From a checkpoint of a small sound classifier: arch jasper, norm groupnorm.
Rows from block 12, named by matrix and row number. Rows with one number belong to one channel. Each number is 500 + 40 x the weight over its row's rms, rounded and kept within 0 to 999. All counts start at 0. Numbers have three digits each. After the name is the row's rms in percent of the matrix's.
# convs0: first width-9 conv (model.blocks.12.convs.0.weight, 144x144x9), inputs 135-143, a 9 kernel for each
# convs1: second width-9 conv (model.blocks.12.convs.1.weight, 144x144x9, transposed), outputs 135-143, a 9 kernel for each
convs0.47 078:517481553537534528492556489511526492481550453525561488487498549425428525455474515494521452506507542500490447544409478516490585553453478431443477456446483477566490441479450485518482479455614544490518527523492510467505525435493459468533486486513
convs1.47 092:452551456443476512448472501490462467516514507496490491504479512498498463472448465527468530572589577488485528564489359261358410516551548478567574500476460468466541460491452502484568594613471471582475502516499491529539478505535506528466500441455
convs0.48 119:520496494527474503465471467564496443436501558537474500490500475525513513490488484509526498465494493483490523492467432457508514527525511494510486538539520516524510470486528529460483438515526510504479519613495444469503532504562482512485533454484
convs1.48 098:478512452480542467425604451499514483490523499593496535522498481583480548468502441508525536534514541530478515546593528534486478549508476481459457496549593515503547485556554545447521472508468523526443450420512560547494493446478529508521566493490
convs0.49 112:495470514481503584535527475506497538516408466433622460521474433511503560494544515512456509496467480487446489535568591613574454549489429478493486449493494484516506576583493474464488501489506511571437472472576482533456523522475503511458470528501
convs1.49 112:469508451400531482486512482467557464513577476487520492561550520438535469558521511530540480564515498516518475593571441472412411415476482527604495535503513515558504525483432446511536542538477587513518437483528537567452520515458532462519622544480
convs0.50 092:508499484496518537440500516464544503520516518519498515553470500516427538474543532494495465506492483573415442503443478513455490456493540527409554502472509478506480462530478513464501540513466459506513513499503475524555492461481406477518487527528
convs1.50 091:480522508453461543466454499503523455450498488410435501449515516397504565469492504489552514526575510585546492459512471523489470461544499509520555521455590518482510472438533551441502536544520447446453544501538466447464492504526461493613479490445
convs0.51 096:488509532513506508487456502513469513514465535468528475557524505505452553499546528504445512474480496508445519425469504523532483560540469465497539518474502514465482535569522528492580525596422511479502487527435428530455488464521511565518505477512
convs1.51 097:480485491498459441446500500534518503522567485465510523555607491524557499531551526501561513563444568483440444561541515476447375465465513565447516572425505430396524482510442483468570496514554583452507516471537488545467466548578471525476437572524
convs0.52 114:451475467501445460519560468532522493494485596482441533492528481484406471454532475486499443509483531491495502521525461497485480481444505458497485465434430495526504499437524466516521502517470463489516442543492489488536503460506445510518492470484
convs1.52 113:509484529489537474511568496504477489509544457532427532438498401593496471511529525527491503506478522482535502416439532535495509558528531445498462468609485417550542485597507484574523450557452468517464518454523526498551506461530475530498480488494
convs0.53 102:488464528484497569500480534452460502497401518498472467508485539468482490520501485516520508581465458497430504436521502581478567457520511400418498532509502414574513502524517469476534505525459487510463515430536460436520472521517500519480492569485
convs1.53 106:456564527447478553496523516492502442434519530433562537504505506552445509435548500534513555505504535480462547517518491494569561527545516405526450455513394449528537498552482495548533507492477455482549499480494449513498485412478481514464488527508
convs0.54 095:462524444541536485531425525498547510544548503550498549501456457527460548609548493440527505519524498537561484544481521560474490459501508498499550500491478470514523516492577461500516464486445526481586544454526503562482469492429484484533519449497
convs1.54 090:456637431508460596469509543485546523476526518544522515609496495508493501482531477582430424456520490426541536511518475459455511495468481494455433444527437477558458494479536549503484510540531538483511507539429456554483515565494521620523518522479
convs0.55 137:499516505540434538505492515472507454537449477511516549504552548574514479395514539512526541519530577457574502518528547515451441468531517490480502556461484499502470498531449479476436482532550457537526470516549563450429509489473446475575427477542
convs1.55 138:487490567427476574500455463452505483494573452516552504486438561462468502452523511478538478449465509484495519501454401521525547415511492438520503575480499558579513598433513456527490533459477550482406515456515488472548513508491431497530464512512
convs0.56 112:518526496514539535539456476518504570508482550518435548464568498484550531397467521463511534455449514554509472511524545473516556487506494544508539455452487560457504512506443570435492467473476439575427554491524496540496510515468540489582475550459
convs1.56 106:506512474502486453443512493542538546488499536476590450469551481453492497547499482441571496519462528588499554532510500460474487466474492502533557432580472492435493548521497491458479530444504492560487483475482592458524512508530475489440537551506
convs0.57 117:489450508555548471443539556438595425493497555425448537572529527483548562515504460468500472557473543510510485541530544510514512535434464590435486485478527416541455469490513596410611558514518540558492449514514650496443423543466447513440433516549
convs1.57 114:441465544450575372516522488486483552506485568528388560473505515424482419499498500466467459512456492446453543440456520438481514536540498416648493521422517471555462553467525447497552447445450537612415458513552555497502487460542498504513495506493
convs0.58 107:527494539536520544483479469534476462450508514525450512499458481506492589457457508457539491503536540510486447535497514512545514560440531483490534483521524525513437417545471514477475485558531526581419474526486461520459474538501474486459564544515
convs1.58 107:525538529421518541465481554522559476548561512525519557481551535495582485491520503509521492487445395435449516481428376416529553514556562519588496468379497412497526531461476525526480474563506490527543507429491543459527549508533542473460551497496
convs0.59 089:495544433516512499523474483447484576475541461477489561456491493446514496521483515549533492458472526470496510473566529526476469536503494532562472471521466499527437547498514492522502565507528545421496545447532504471474517461553535494522499524491
convs1.59 094:457500489528460479484401536501533554512438584429488539498529495435521499578458521527556549513483520525580483461473519548577505424527523489451499461533498563528523447523575474479418448500488476502453445492479498539441478459496470458449474470527
convs0.60 083:461506475498479485528487511536519451496507479512506550508462484489458537559485481461440475490495502527495538471417529514503415409558512486457415504498532528446566453519527534504499510508474505616646545492493477466515419516477509467514572561514
convs1.60 085:404524518515545572487451556498553508489535534506533529522482494542462487468449480502596518497488482498489452490498494530495468445461534546433455434548575562465530528506490491487511471465498520484485551509460395417492509522483514549503478527525
convs0.61 066:453509467490460485552457525466512561528478486511530470505557542430522536489533464492518491514581523504495493481489511482523483440517513485537529586507473522505580472475475482466490466444514515507492470594492532504526465471500496448454491520492
convs1.61 073:521469498499439469515497483553446467505475478468529489495546505422477555553537500496496533489491468525565515544508494492440490489483496517474495504494530473445514500461508588575566550510514497419516479486485498462489528533559548504505566522505
convs0.62 107:531506455554489487549445514514483479501420517528539482507464505517540526568455480531475519466531574521511507528515452547457569540486516484538461537502545580478530468483541542560498514510578437453498484519374509460515491506473491510601477441487
convs1.62 101:424614465458494560448558499496430472468543502558515490496454474519488446504509529523514492542458439495502441522471458427361481423436485511502536467473473562471453516540492438531432391521530470567492523488460498550506520480507497458470479494498
convs0.63 113:512529508450467496449498501504584515442528520488625505496560502503522546549560460506498434452526558494470466552471504530423479451486483543507535607555433499567487506527485474486516560553479553498530419586605431540482475544479546516431478497579
convs1.63 107:466480564439500565486497494538476551499470530487465567498492473489470494515436526527473504504529494498555425470512554464562532527468464494536532528502509464518477520484511474590485465511436497495572428472608447558520462479502497496442506490502
convs0.64 089:486445508474484521436513457521459492469467505478517536452487526513472435502570547463533506506573449469525469490488491456467496470578563518549459510403482545493464475476531539500530534493495519492517445549539427487463457467468458502472432491579
convs1.64 094:593476567548489476508506429484495440530590525557541521510470489517417517499499451519492525496464452495545511502410489463507524545510531482501482511516488469523492501484465489509462522499504498519520450470515502480463514493527500530505526519499
convs0.65 088:517498484482517476474474446491483488449482444465473501456451502545542514562578526546502472437492528542512493493523507582526528475458552512496525551502480556526426476520507448486491518500505454413447453571539547600489516577500499501390478463480
convs1.65 089:537439459517496496457494492492428530565469568477530566494445536500494521456517552516454451497491588579618568500513518531552499490478482491521578514479497515470487507496498493476495505479497492392385375423564508478479528485489512495582518507498
convs0.66 125:486538521543524523552553556491464510509472500487487486503459465531524520510520515531540527496498511492515518465465495508492514514472455498508489490512596556531483525487483519504511536463510586505381354465476484542548456511579526504545500455464
convs1.66 096:474582559474485531508524479531565464484537538508520502544456411483474449555500494477438496454493531576523497446573553504440505500540499519530447453554496520567515480499502478521503518540490402476479549549507438416431500567513608638554469490494
convs0.67 114:507488529531539496515501516454532538537443565485511482459446534459449492563507491472422477526459473432432482469513476463489484432529493477485451504476521467465548478469463520476462489467462454549471435495553473466510571560579427512562458574481
convs1.67 107:513390548522455487473459524471444466472545540429455507508522523517570544479529506505507507478475520417512496513467541472520504514471423479520523483539468545493558476553447551479562457464550508521498482509558443490503465534498462452538484470513
convs0.68 127:505533446573481496545516488471490499517485439542473531497544500509478487472509505491518523506507534481493519499489543542478451524456558520425531585383475525459439499584508463527517488427539491557437600494523520504483487475419512430520512479510
convs1.68 125:563438406595443486512526502489553450538523536460564474497459546444512611374499533482411542387565438504415526507473530494430499491540515484527492507523489489423550536498448487468477445470513495477475497529399535472543478574453481487462552456525
convs0.69 080:455500518534514522507532525511521512499473485575451509472455458468522532473546552516465454505543503541540532467478492489530493442457575425465544471506481529528486517525474528456449495491476482472463513462474494471449489525493450534454519489478
convs1.69 072:509455460490486454500428474515515494486521514505498520518472491464501474463512483497503514512517558508509497517514524513501484501488476467485498523491513488509503545509492510474487495513507487492526527505498525501525506465472467458501480487458
convs0.70 108:574394562458533486552471492498528565427444509550416465487422464464491571520584564482443491497472515480492441548457484500454533522486445502509516390463497430456476521516474531493481466458469476480522515528449563535478542503478491478505577448536
convs1.70 104:511541445476524551429587438449631534414520533525502529545330531458548485532466458505538484512576416581546519463533476534534455433530457387505482513440506524547498513428495491551551418480522548537416578487491485503514511521470520524530496514487
convs0.71 082:489499553563489479513482502476565471500502521508524504498576501518593460525562523446497560592550516512464493520512515426454522480493470460497536514579500464474551519499500457530564552490528505540528454470518502468464477536454482490471556449505
convs1.71 086:488548561427568520498479533565556572525508445508495475541561517543571524465487510397478479591581551446514520448499514525490516513516489509507569466497472478544560487437476476469497510507502462467482430502508442472476527474543547539511479462480
convs0.72 088:450420470500482466470472453444511523436524455430544512512519526501439434512489453585596505494533444412442413495521479520500508496525431525508455519498466512493530463516539466536511465475458512491521474432545539470444505454427471489475479501466
convs1.72 081:576500455514496508480559506532463517596526527535528541536516506496543515563561524521459505530525527488519506541540501523482460534586523517582529451490430482595509473489459411466522538470552450477425393500488539463442455514457481516479482578497
convs0.73 123:484510461468463457464518504497487495514545485476522539541477441410464479548567533512552575533518498457494480531526549506487505456484463681578415361398427374391418530486481468472502470483531528481453434529531493442453464512487533507484533551440
convs1.73 084:568528528467453531490502450475489445484484438468517513525434486559519488511561476564537511489475506530528455497507572499492461464462463625509480492515527482482557495485539529528498471474471481498535543503481536508459498430478525467499512439480
convs0.74 109:567514444502520514515451417474494537541480567463463537474499502512515474479516484543543526475453468478503525490512538470532504583494511509536556522481452415459543538474450440458540472523539461453473579566516566563514542525479447514511506507507
convs1.74 096:468531541518455516518522468465520538511537536487458467556479497535521475493543566487387407493497471528481510449469472452479498508500519551460509541583506472484479498422484511468541523495463489479473502488499527512523481559544541515536496515465
convs0.75 113:463472521552431497487530510466563479554450538536559463473579436494516522528484496516459516507506470544474536519559527469591542521459482437504508522472543406502524503536463553446469549521468519522420519583546438531463529436560453540490491482522
convs1.75 121:464530522426564451489504544571475467489555434500457523527483535486546494559446517531506596484462485561480507505501467464534456535452537506513528452501527389545479508556489557471552489515439542467546518437456532502464472508501484460536512435546
convs0.76 106:483506508474510460463493449508531482440521475546450529534477543402530515485494507502508534476526461488471494567518454542527539524467467491505532509466500544434491491539526496512516523488498518512535399474615431519502540494449596457507492502490
convs1.76 108:540440516520501512447511441506536508550493479513512473477592489544467546454557463477557433535469568506517490563390543504515415417494425536476487528517463553461512531456440430473424514486541537500577383526580464461507482507513489516458481487495
convs0.77 096:468538423507468440493508456495410505513452474537444503503496536425489446516507467515482482454483521506484494531513520464480515469459533521424530546492528503503493460543476483486473548476500480562553473496570537496471486485445524538575512414577
convs1.77 095:496484551558421511546513426475535496514457516496454509592468511574463546474515528501482533474495549516503514504536536543504485499512547467475461471514489508538476594508461471448439474486570473426512462501498510492499527478455443458496481484498
convs0.78 091:531523491440486472516506526498514594465530566593447468495458533523517467518459452442547536593524514473488509590490450417537459561511515477565438548486559517573481466505489463481489525477424496486510439536542490532553493477522468531448531480470
convs1.78 089:520495535411474506497453526530532428442504509493485471480447462492479536508486496495508515517444504500436524513530560496481561540550517501538477424447546534475548532513530426510577540513500526484499465434543485540534509504461581469539494516505
convs0.79 092:512530562542503495485520490497544561538498518515545509529451567516515436472427433526469487489514520498464473521488509541483453425489526484550513506499554506544523466526480560480512507550524516548433471523473495473456516562479519518494505536462
convs1.79 108:528503508499549552475542476507512514475482534469455487492507546497480563460481491518513470492497535544472504462473507501537541524553485523440490485472476545517456516477488513544633523431495490532524555514519536521520450486479522548498493473438
convs0.80 115:498446518458545482486423492479509481509536466499552459499584454481462578508560439486547564487531524513488453429474512539463489564501481478432547436502532470534476439534452548428456516521495453548465486466486522500453455492416500525472532452472
convs1.80 110:463539516471528486522553416480476457554507499474507450512480489433539490546499513516464455519412343504412509496365487432401493486588519540509421433551522449515544498452455560546459570462501539470427486492508490453521528545435506514475518493507
convs0.81 094:496559453478497501487507467448537519491519438502477530468508486495518479507485486476478564551486528535482489475514498522531505574480495584499478525472503536510540532567533519441474466463493552441485506477482458567453512437491518441451462511482
convs1.81 110:466462498531465452505578501537504524498461525452509468472430463509520539535510520451461450447484543502495520491637620518526516492441407409476446519564480539486524513582647484412383394409454502533509473569462510534475508458488479452523511514501
convs0.82 085:503454460442534405461489510550457578505501548520502550530489519504528526506473435468465491460494544499515505487459550488517552512522480456536508545585546516578521531535463483528494510530510576477537586484503540514564460579480523509464486581487
convs1.82 082:482543503528522531427506494482502508470460539474561517483539525466570508451486485538457522474546460526440512475458465449498459496597539498480437513464640490484523499481511506508538480552448516525488555535450526537521495453469521526508483459468
convs0.83 110:445461537448509458536474510499472488545486494567478456544465466517508530471458515479488470543530470541464510505431545544430542508470490462519467543476483553539481521554471499567504412510466489529458595466462487523518564434505510470471456566460
convs1.83 106:469496487509532538410514512499483409549479499425428501485450524463551526454488451490561495517514450520548481482477479593531528440448492519460491466445455577492492493450502493510530426525474489517522509539432535433519590346589463474495478449509
convs0.84 086:496405532456474483496517496436501525501478497455541478486464511598503517501485518447523450516502501487500486486453501492469494461591483524486445510503484477520538485465467455507511437528509539463464547491517515492452499485542446543450522493523
convs1.84 091:497621487429533501475502474487464498490529503505480528532446544555560469525523425537452407472478504505517520409437519499584510525491497523437432436535541526506471523469511457518545470494412495488479558472493530575427491524499462512496482427509
convs0.85 092:414525452522493533519505477466600510528487610557453482533533548522472478556498470511539499511527477475519534510500481523489484516427477531470479553472508503461488496522527535416473480505477476517542421509498478564508500436520477460546420558489
convs1.85 090:544501506475535440565475532457506463437421475542508550545500496543496503501488500468509476549493554555497523557554477477472385474516518509563476549499526528548483547450456429516493545519541526520469593502535480463546520499499462554505532468509
convs0.86 082:465475484483444465470442493515509533493468484590422559488518479611423489530487512464536463448502488503521505538489534555505468470455438534500517521551541536471510512538517546529487415463501541582491497495528534519485475494496500562475542557468
convs1.86 084:527534473508576451490511505564531460479508491457487448510487476443564467483472486504491572481478534563535536522595518544523511494510457514446490527462517454559572538486541453489511508531532582434529539472497528477544463525495464535512521496453
convs0.87 071:460431485471523492440533502498480405524491502468498500498469435477509501476555543444541546476513489503535521491503457487507513460527486523555539543495525565562565488505489506487474506474530459524519508526504489509553618555521524396338419463547
convs1.87 079:446517491541361469462493517481494487533506430505509541495524565510478571492541497492507451500496463498569515470401419486485541489451491484516504500502535427504442501481503533536464481447410496501445487437514473458484514526519497502432479477488
convs0.88 080:511513503451494507471553472505463482384459487502418429532436497524459505499456501462424500518498429434392426451488468466445445499485489422487503497493491468458495506517472479456473506466441509445508471550504454419501519418453445472474471491456
convs1.88 081:551519559536451587546482507483534483533417445505465495520482503521484502491505532543604586536484479555557444591514535512487519541539541519560549553522502467491506496522571576527535468482507533576574521467547529557488488490447520527519540523511
convs0.89 080:553497532542518490435496515540491484504498510464467492527517525500430535502538488528536515506520504524480479506480536525524473463538481515514469488498570490506534499476448397446485459440509484579524536558633557494512461463421442495519500467477
convs1.89 092:510499528494525440544539520548496526465526470518468518514523522535523472543537501506512563484490510501488487523537534489459492475492496489506446548585438438527577493491508522425449486568535527511557473457475500471539508505527518480501496512519
convs0.90 094:477429462452507415526461465522526562481426507469506476511541424510556447471504485470492470477496501469463500524499484516506523502465489543426490523517532465597450497511558505480451558538558586442500583463473566449447520455582487456531518432559
convs1.90 089:468555521490558523535510578486504593469459566488485483473505495467513437505462510471481483475460500483520533502503530513547541551492480547481437453480552513580455499528535462450519450503479556480513462564383540484451478459513473494475478470479
convs0.91 102:533529519531476488538475472499533564484456520450455478504521517505495464565466456480462513463477541474511551553576541529503516485425470537515562620550455516522499519539501487513490516481469501552472487494484488491463494523479468522500499475572
convs1.91 095:539487467522569508367455481496557545457440516544450508513467506518509455490492520474460540504518491485514529468512539529458483517562484465497485446443482459459583479512461499453436459494561512558554563495447490488508493531489547543527512510496
convs0.92 114:493556439534457514363589510479430472552536439559435559454464494596547504395509488454484454513531475500540417505447537514533455550574506511501537499476577502521518509544497518519497482442476495503609484537515477542533519527490495523474535494529
convs1.92 116:504511490497485531516522475525482458592454465500528513519502572512492467584571460526493522440489506476457539526411524553452504467554542511505396410555567482467488497535472538518616533459409493472528461493496506452482515505422497431470531514524
convs0.93 082:518534546528488513529535476472456443439482408475482499454495457457493480495472480535533570566504523487498539548575527542532501498516472477535447480472457428446402476466434443498518502484556539437473451502473526467488497432413553406513446480483
convs1.93 082:560506438517517413395570547506560534517487542484474541536511537401488438501512478476505509397394532540507509522552465509529476471459545506582520528487529449593565527487483466429568490617504552529454489462541542484542516487575449475493549528497
convs0.94 105:541504495502483492481498473468538513465433564429524508504485506525516430470505483472489466482517443509524455563520525519543503502475457488432533475469527464621522508514481560408444476465556508509439563515483441567518479496480459485553478528501
convs1.94 114:549492527479533558530493498484531517432551534484525539508519449513474489538549485497520484447498453509471505483450482490522505506486478490514536503491497525582500473500532510537502530510498500487506513462480553498527521515529501463480509488495
convs0.95 108:527505525445489442582444520554444492512487497514501453532495472546490514557430562462487500447508477521456481435461499465456465447440441535430513527486478540513475452525500513601446483535584507513518488558495460517518490527538538455481528515482
convs1.95 114:508536477588427593473472573509482497483528472434560436483557423524451508480480469432542462554472545467537514525490542500556494495522494477459538484469558503443538448481430498417451519453540476473533563389557452528512519528506499534461498518506
convs0.96 089:521531524501525493453473530477473505545493550520468545473551418414376436573498569487548477497487522489459475479556502514500561492499440509491418542533526575451494529500503476500525431479515530457523525488462488513492547517508541406521457509562
convs1.96 081:530471512506473603509451576495496498559558518513531523446435487458525538473439554534515456425492472480502481527458493476529521478522524441585527555518455497552470447517551551543524494514493522434480520548464535541500499444506507513492533410463
convs0.97 102:485524474465495470551510475462507451506550526560609448506512489502534566543520529494513496541544559520467465519534524528526517529517460518479535484484537584522542487435494513528500470483500475510568458512591466454513496492469522488476482493536
convs1.97 100:548420515569472518547511550488419460543530598514571522502565496483495430528480469527492491559611516547565495484503445488477524516539551496505500516459449535534537545520352430544644498567544475517553504474556501483457498486489547512481517518526
convs0.98 076:526575486567476422484508493521409502533448507475457563510486493511487445488493486463519511515572530510490478523502528587511501560513545504476443552494498480460566516515456422481453473510528449538487504457530462540470462507441520520468458492506
convs1.98 074:517427512601514528545423532535553474558548489481567537485516485511523419480526414542497492490494452504554462467525451503442472492540537492546558561537479467451533539484583554541523526499606519512520514474461497493558514472543540556519581489516
convs0.99 091:498507576427500465493480492518512539508533505526539482530484431539416474534534448450454486471472488468393489520487446518439510500489503476554439482473508471464494482494500401529525475546439527513491501537499512499425458460489515528445524380545
convs1.99 095:556490554429587569425544467456490458484464478500421424484481397555516453491547520505478460478489505456490470480501482546487484473536490520515534511479531535551491504536594514529555467514537515425508532516457419545524467468472460486504454520459
convs0.100 104:485489461483483489445449443539468421472519456538510468469548518524464474499495453499509482504497477526481492503523468492526568579444495451517561438476496478508486476492523576544479495520489430519484510488481510467462493463430451493515450456461
convs1.100 108:481526477496539467471452503499521489506506492465522523534532509521475482479509560512475452476449467500479558557508522488473494466497529523449449429497513448533560528483401409435451521540596513483548524539550531501533501486489522555576522530538
convs0.101 148:532467487523503485502505467531480476483571551522482465478470433492525530536528494495508519505501485457468508537530514503556523510445480477522449474500544493490466488521514545532489505531530493502487569527438497484530485492498470496512509507507
convs1.101 121:494519582474475592415582543513476443464493466534539494514460461529495486475480536485511488500527485512478496511492491529508494448478467444481550500467501458526539529477548472454399515484474509514553502479468542497520469498528522506442474545487
convs0.102 110:529515494510478498517537525486471525452448518447507505482503487431497459568460569532545570489555543430509521498526543479484504512509548492471485456477455460487526472500487544473497379530541451509489508487509487503469482476472509395521476503463
convs1.102 114:488548420464520468579466602435501580514523548470522488455590456532485470565537545504491431484456518488584556377480576518580546523478529475425391552497508570477519488559609572631488371446466512511459587527504498468523480497485393540504510503483
convs0.103 085:533502495458482491466469526482544467466510586523458457530483500457484573458535509539494513486469413510547507583558502556511495560531542569461445427534485527481554563515568469554560564516511469482522448460478475488488504545520454487469531492506
convs1.103 100:492486522490451518521605546477494458517521508512462495522468519469590529498502546518499482491471531522472537502542496477521493475466471488439543488492464527546438567572524493485486436487453526468454495473520509576493498497501507519474480547527
convs0.104 075:503483506479495513472500484478447427439493463527440511485431436438517589548507520512501472462460468490510454478532553520589506526532521473459460508450568549473553498513509418520549542525526471459552493517456487506506442545462453514470490515491
convs1.104 083:527581502554480513393534529480513428501488586514564518520467536543456505494479491482483510498531503476453545499457506429392480467518505605542516592536489463374464477482478521501614536523552516563449468436562482531568486510396527453416475521508
convs0.105 092:476463561530478574490505528517660480500521477478483517494561510490505412440548471533517530514579457551546513476484581512499551537538562461466475554527492468516510603511520490494627531594580507489439516469529485562495545502474527430485467509532
convs1.105 098:451521499460541510350576505505524566573511515539503511475486491523477439539520560473457391478461528480570497486513596504574536445493494447420432517511562570532538464536518457523446523441481458514502503461497437488523444505529503538493492513511
convs0.106 113:538464464486590491505497494510472449472497557474484480527456460502461459489497443503477520537480525520455514501492484476459582503480539464470531531439457527528530480510529478449519548516494535458480461536494457484469529493471480460533425429486
convs1.106 107:490559476512436469547605403542468520488506472529483543551472485533483577496501536548475496493511463430546449436478510425457473538547558533509457599638437413542606464580530549509531451547492535530511472503506516553434532489577556495491528526483
convs0.107 082:460468468496515494452514497505523562515444463533530485492539584525544483567529452530515534520476479474460478497523536548575460504586553550567550530607613552472512531560608539547500543541467494463538551523518468555550524537487543508543463520537
convs1.107 084:496507642515505470611480538550440501521562564475472489471487496515389475493488452483520494501522508476496524509542497552500497502492540493520564540579498544554543509555577528512459456445463471409509542461461494510476454502464477509504513538481
convs0.108 103:550457569502476429535537465451519556499447476582453490483530543481545478437531471466456395500459521453501535523540537517502567510487463581496482603471502479481475486573503574444526490474482474463511499506484489541519496600552505538546457536420
convs1.108 099:522467479500530431468425533501557471478509463519503507566513445571457525490487518525459485538525477508507525425525598506553484519462460476471479465498513510565464530488447473521523504497516491424512463599472527537450482552470501508493528445500
convs0.109 103:513528497496461486540519510477537493389484468414488511505521543490529524554534442529520482454511556472495511534461425454491509503501622508416474501546545518442455495475495503469527595607566493511535476493505577464524468497466474486410453499508
convs1.109 100:482445432484520516526424498526492496497487547517501520558532495515496532506488522529491487476523497542519538369381497559527531562544527607402423402542581545474518532444534589702771739529349487476531467528476494525471512464509546516551537487540
convs0.110 101:504496526504482503477499497462543510441512542426507521487508487448484492444578483525524503472567509417555533558510497580481523506496460528486502451471526452480522530445495465531442566529523562489520463540491465450511454526515507574494509504462
convs1.110 102:477569494492514520467504490523484514537458534543425576500463576520528492540506540505456460454529485517472515497499484517418487456453514518531444545483534485507429553437452488437530508494479480527525552506489454489457461472595482478532484491511
convs0.111 103:465513525468564429490518476572490513566469494487441488520440554458515460548475486484472478498471527501519509524576511464458600431500469493485514553482437433550487510506548466593543554499467445536489448548474485421479481499518530523493494503501
convs1.111 105:510451485550391480509494559437504580474480470469543497492528440539570608513448528520502423411491519488485513455508531522491444471540507520386499410513500511449477502497484473552489478512525500479494466495462469509490483547460494494549526477574
convs0.112 115:500451547496538473506528512503516462465559438470519511525507486430488525523479521506544499468483519468537511481488499504533487500595473528487451552441471545569460492526501488545476538502523496535515430517503477518516518511449574481477562457467
convs1.112 116:550494499569434495440628475483517418541467488539427524520453497522444595540482485508460512490406460456484522525462483451502486548432489466498479450451481489536449528475516463488571475542486483531441560408537566428512513535465440504496499542502
convs0.113 109:506507507564471500450506486493501514431574476478478513461503499462523445539507531509541492547470475544492551459541551475538495473469551447523533449453518544461561464439502439515548532483583455524469468519504511534454488501490553540549457480514
convs1.113 112:483459449532588446439509466506435513521469538459557446483534518512512511491506471498459517485529486441451494452502463445494486557525488428511440532494386423424520473478444505460528533515504487510537417504513510450532489522452523534470490479480
convs0.114 089:555482513462529543549554451481564481535498483468522523475569546501532552516486489517535534481469487483535510529507572561525576537476479502441432510565461535472507594481509522473492550495543489474477549392478498470514454521504516462442513487458
convs1.114 097:559420495467490592432515492471480520470458474489457471542513528577536520503493498463513539485453405526558539493425483485547519424499516521450375445468566494500484458509448588590527597457395495509484498571551508496564496486479442519528490502514
convs0.115 078:496552429534498483497523511495469485434390494489537479562576516566482465491529511483478483580542516501528484520511512499510566476536550444480537449435463418535488479575528573588528553524526530480458541501496522445472497470537537376619468444619
convs1.115 089:511531483538399467518471438528453464507536545414520549533502510574529435467442475554499503549477464534546478533527536499438529468488469508584513460437437488511418518478513473448509516401513578507492521456531562456491478462481441491515441570532
convs0.116 081:562538508567489519493513514489514493457496519519531459552452487506513454499535519520495500527498530507470564292486485521499538518468425552522511496552550559527593404488450527522510473501541487500492571540500577509533520527506462563541539540513
convs1.116 077:487524419502470489522522500491483520475546459483476456547482511520544502503536516464476445483464472444421490424432433436498455487524521504508492488474528475553470466450477382474492515428463490473475528509481489483539469504500504484427462509484
convs0.117 078:541466539546507503475529474449410528494526549468464519469433455509517591490485541483539543502478497486516553465481471530529457509564536523543488501514538535490491536548562478497525487565464492414489387527442527542490558502524555576608461413425
convs1.117 080:521527419503481467521486518492481539503512489478520495507562511504457446538465524531505502486524527529504527497500546534498493530468514523565516509524442490490483544556468528502404481484471555530474495476537553484554504512548527519477479448473
convs0.118 102:552539565548510498610532522541502441517518521432496521462452594590573446540543519528552513544568541446525496544532546437543521462495502476469552431490522558526528513516530458515441587468509566532511516525553505523576505521438488543495498536472
convs1.118 090:541446501475472524501421539473562469554407486591513529477498444504461486505452523475482446508478429540525531490501503467454495516462516501427502458512513517535435511531495468482460522466531483532476430469526544432465504508450502494569462545465
convs0.119 093:488490553515566501510518497479524462517490502548498454490503462449480544546513513514512526563530504556538502518522434474544501564549490525504552489545423522486469500485568529611523586524483471455494492552422511515477582516496506552466462479418
convs1.119 088:538435501498455464538510530520484455547418551607517515492536535524523499579613515534489527475548491466484527514490461472472504505505519502446445532502451405583565510437514468414511496454464532506450540491526455528465457490497503509486487555481
convs0.120 116:494541579482508568501498486467497532451505488525473478476452497402549529534529493527556460463505530463516539451492541450486534512513528528533450505473492527482480490484444456513509496532454464562502419529459525471491496538453554474490533477544
convs1.120 118:481448533415488536482412541527504476470559528487478543563525552463558493580540489502543480450505469558475486502504483459482490569433546470484508463533461502457488480526543438508574448540540485552493489496537548470494479523536451548423576504507
convs0.121 103:553538467548472539497518534499410455599469469481517511466525537442457459517502519525528546542526507496479493502451506480515497539530497468590485567495562468469433436535510521589510523542591488531479509553528450537506486492430504558538513455498
convs1.121 105:538469483503500486598535448495520473530482518533531445512477515478552494434539523531521490505418468460456567529380398401457529526561512557537489375367421477530502563534516541385462616487492533486456455401506542540526542493465531494513550528456
convs0.122 113:500487500488466524481467483511537468511550457505488471512570521451458398423470522510498514474510497496510440462481503558579530508540476508504506487443398484527520540560565547569518513534519458550502522497465481499477514513469450473474483508519
convs1.122 095:479592522451553473497552495518543528444523548510510483538464487485521511493478472535528501524524485504505486493512485497530473446502490510535508482449483455464484516487522536527435419504472542533552511504479539522496508514504515561463496505539
convs0.123 120:522459537564489517455509475468412519491539518497521501537487544522582563486519486502530502478522488479492501409473484440628568548679531520510541476513487458504435548456530619595553561545468521539520509495499479480511547514482484452532542482518
convs1.123 127:515537552461463461452557540505534515516434473508509541484499402512525539521540519468475527558561446459458468612459399351335438621527559558618605519423348401496514558533531428422393554674610532487459533501550543456502487545522532481439493523500
convs0.124 072:505524524513491538523516501600629509543546521546530569538440421431466538410424474485444459524519550563514551486526555534588498502526552448505510468506557450478489523429516473493517452519481449499439447522471430449489490505508459526497515431512
convs1.124 074:499567526465490432475529498410425394430420473446416372515530497460508529481461498539477481446497514496481540516538497570536502501536497447497529542510545492501461534525496482472534527551537522520506495509505525483534537519498482497541520486502
convs0.125 086:489467476446456549556450536524472479533509464464452482502573573468538550511477439521540489466470536444503517478463524483506545553517504501551519548489501497512483578567540548536507493479496480507463493506509504458496461521502587478517455424568
convs1.125 079:510470487438484565448505505537491499557421463480553448535454499473504462506469470487540519512506518502502553507451451517511501606541467519481444539515501476507449501506562510531497473421492485441481512479462491551525515501525474516481482537494
convs0.126 075:512436478521499478491477486504527616529482516488534585491474532535552496630560547519523470496515512497494554515523555488480521478535484552438483593581535520610563520499490451490555491454470494429556547564455470528456471487477464475460475465516
convs1.126 079:528451407466415404487591462493522488553533482451497515474521498448479472473523477478527530504511504471548515501396477513607472530465523507502526500531564447532443497486465509431435441485423501420492473452441501509458509510489473541471516535481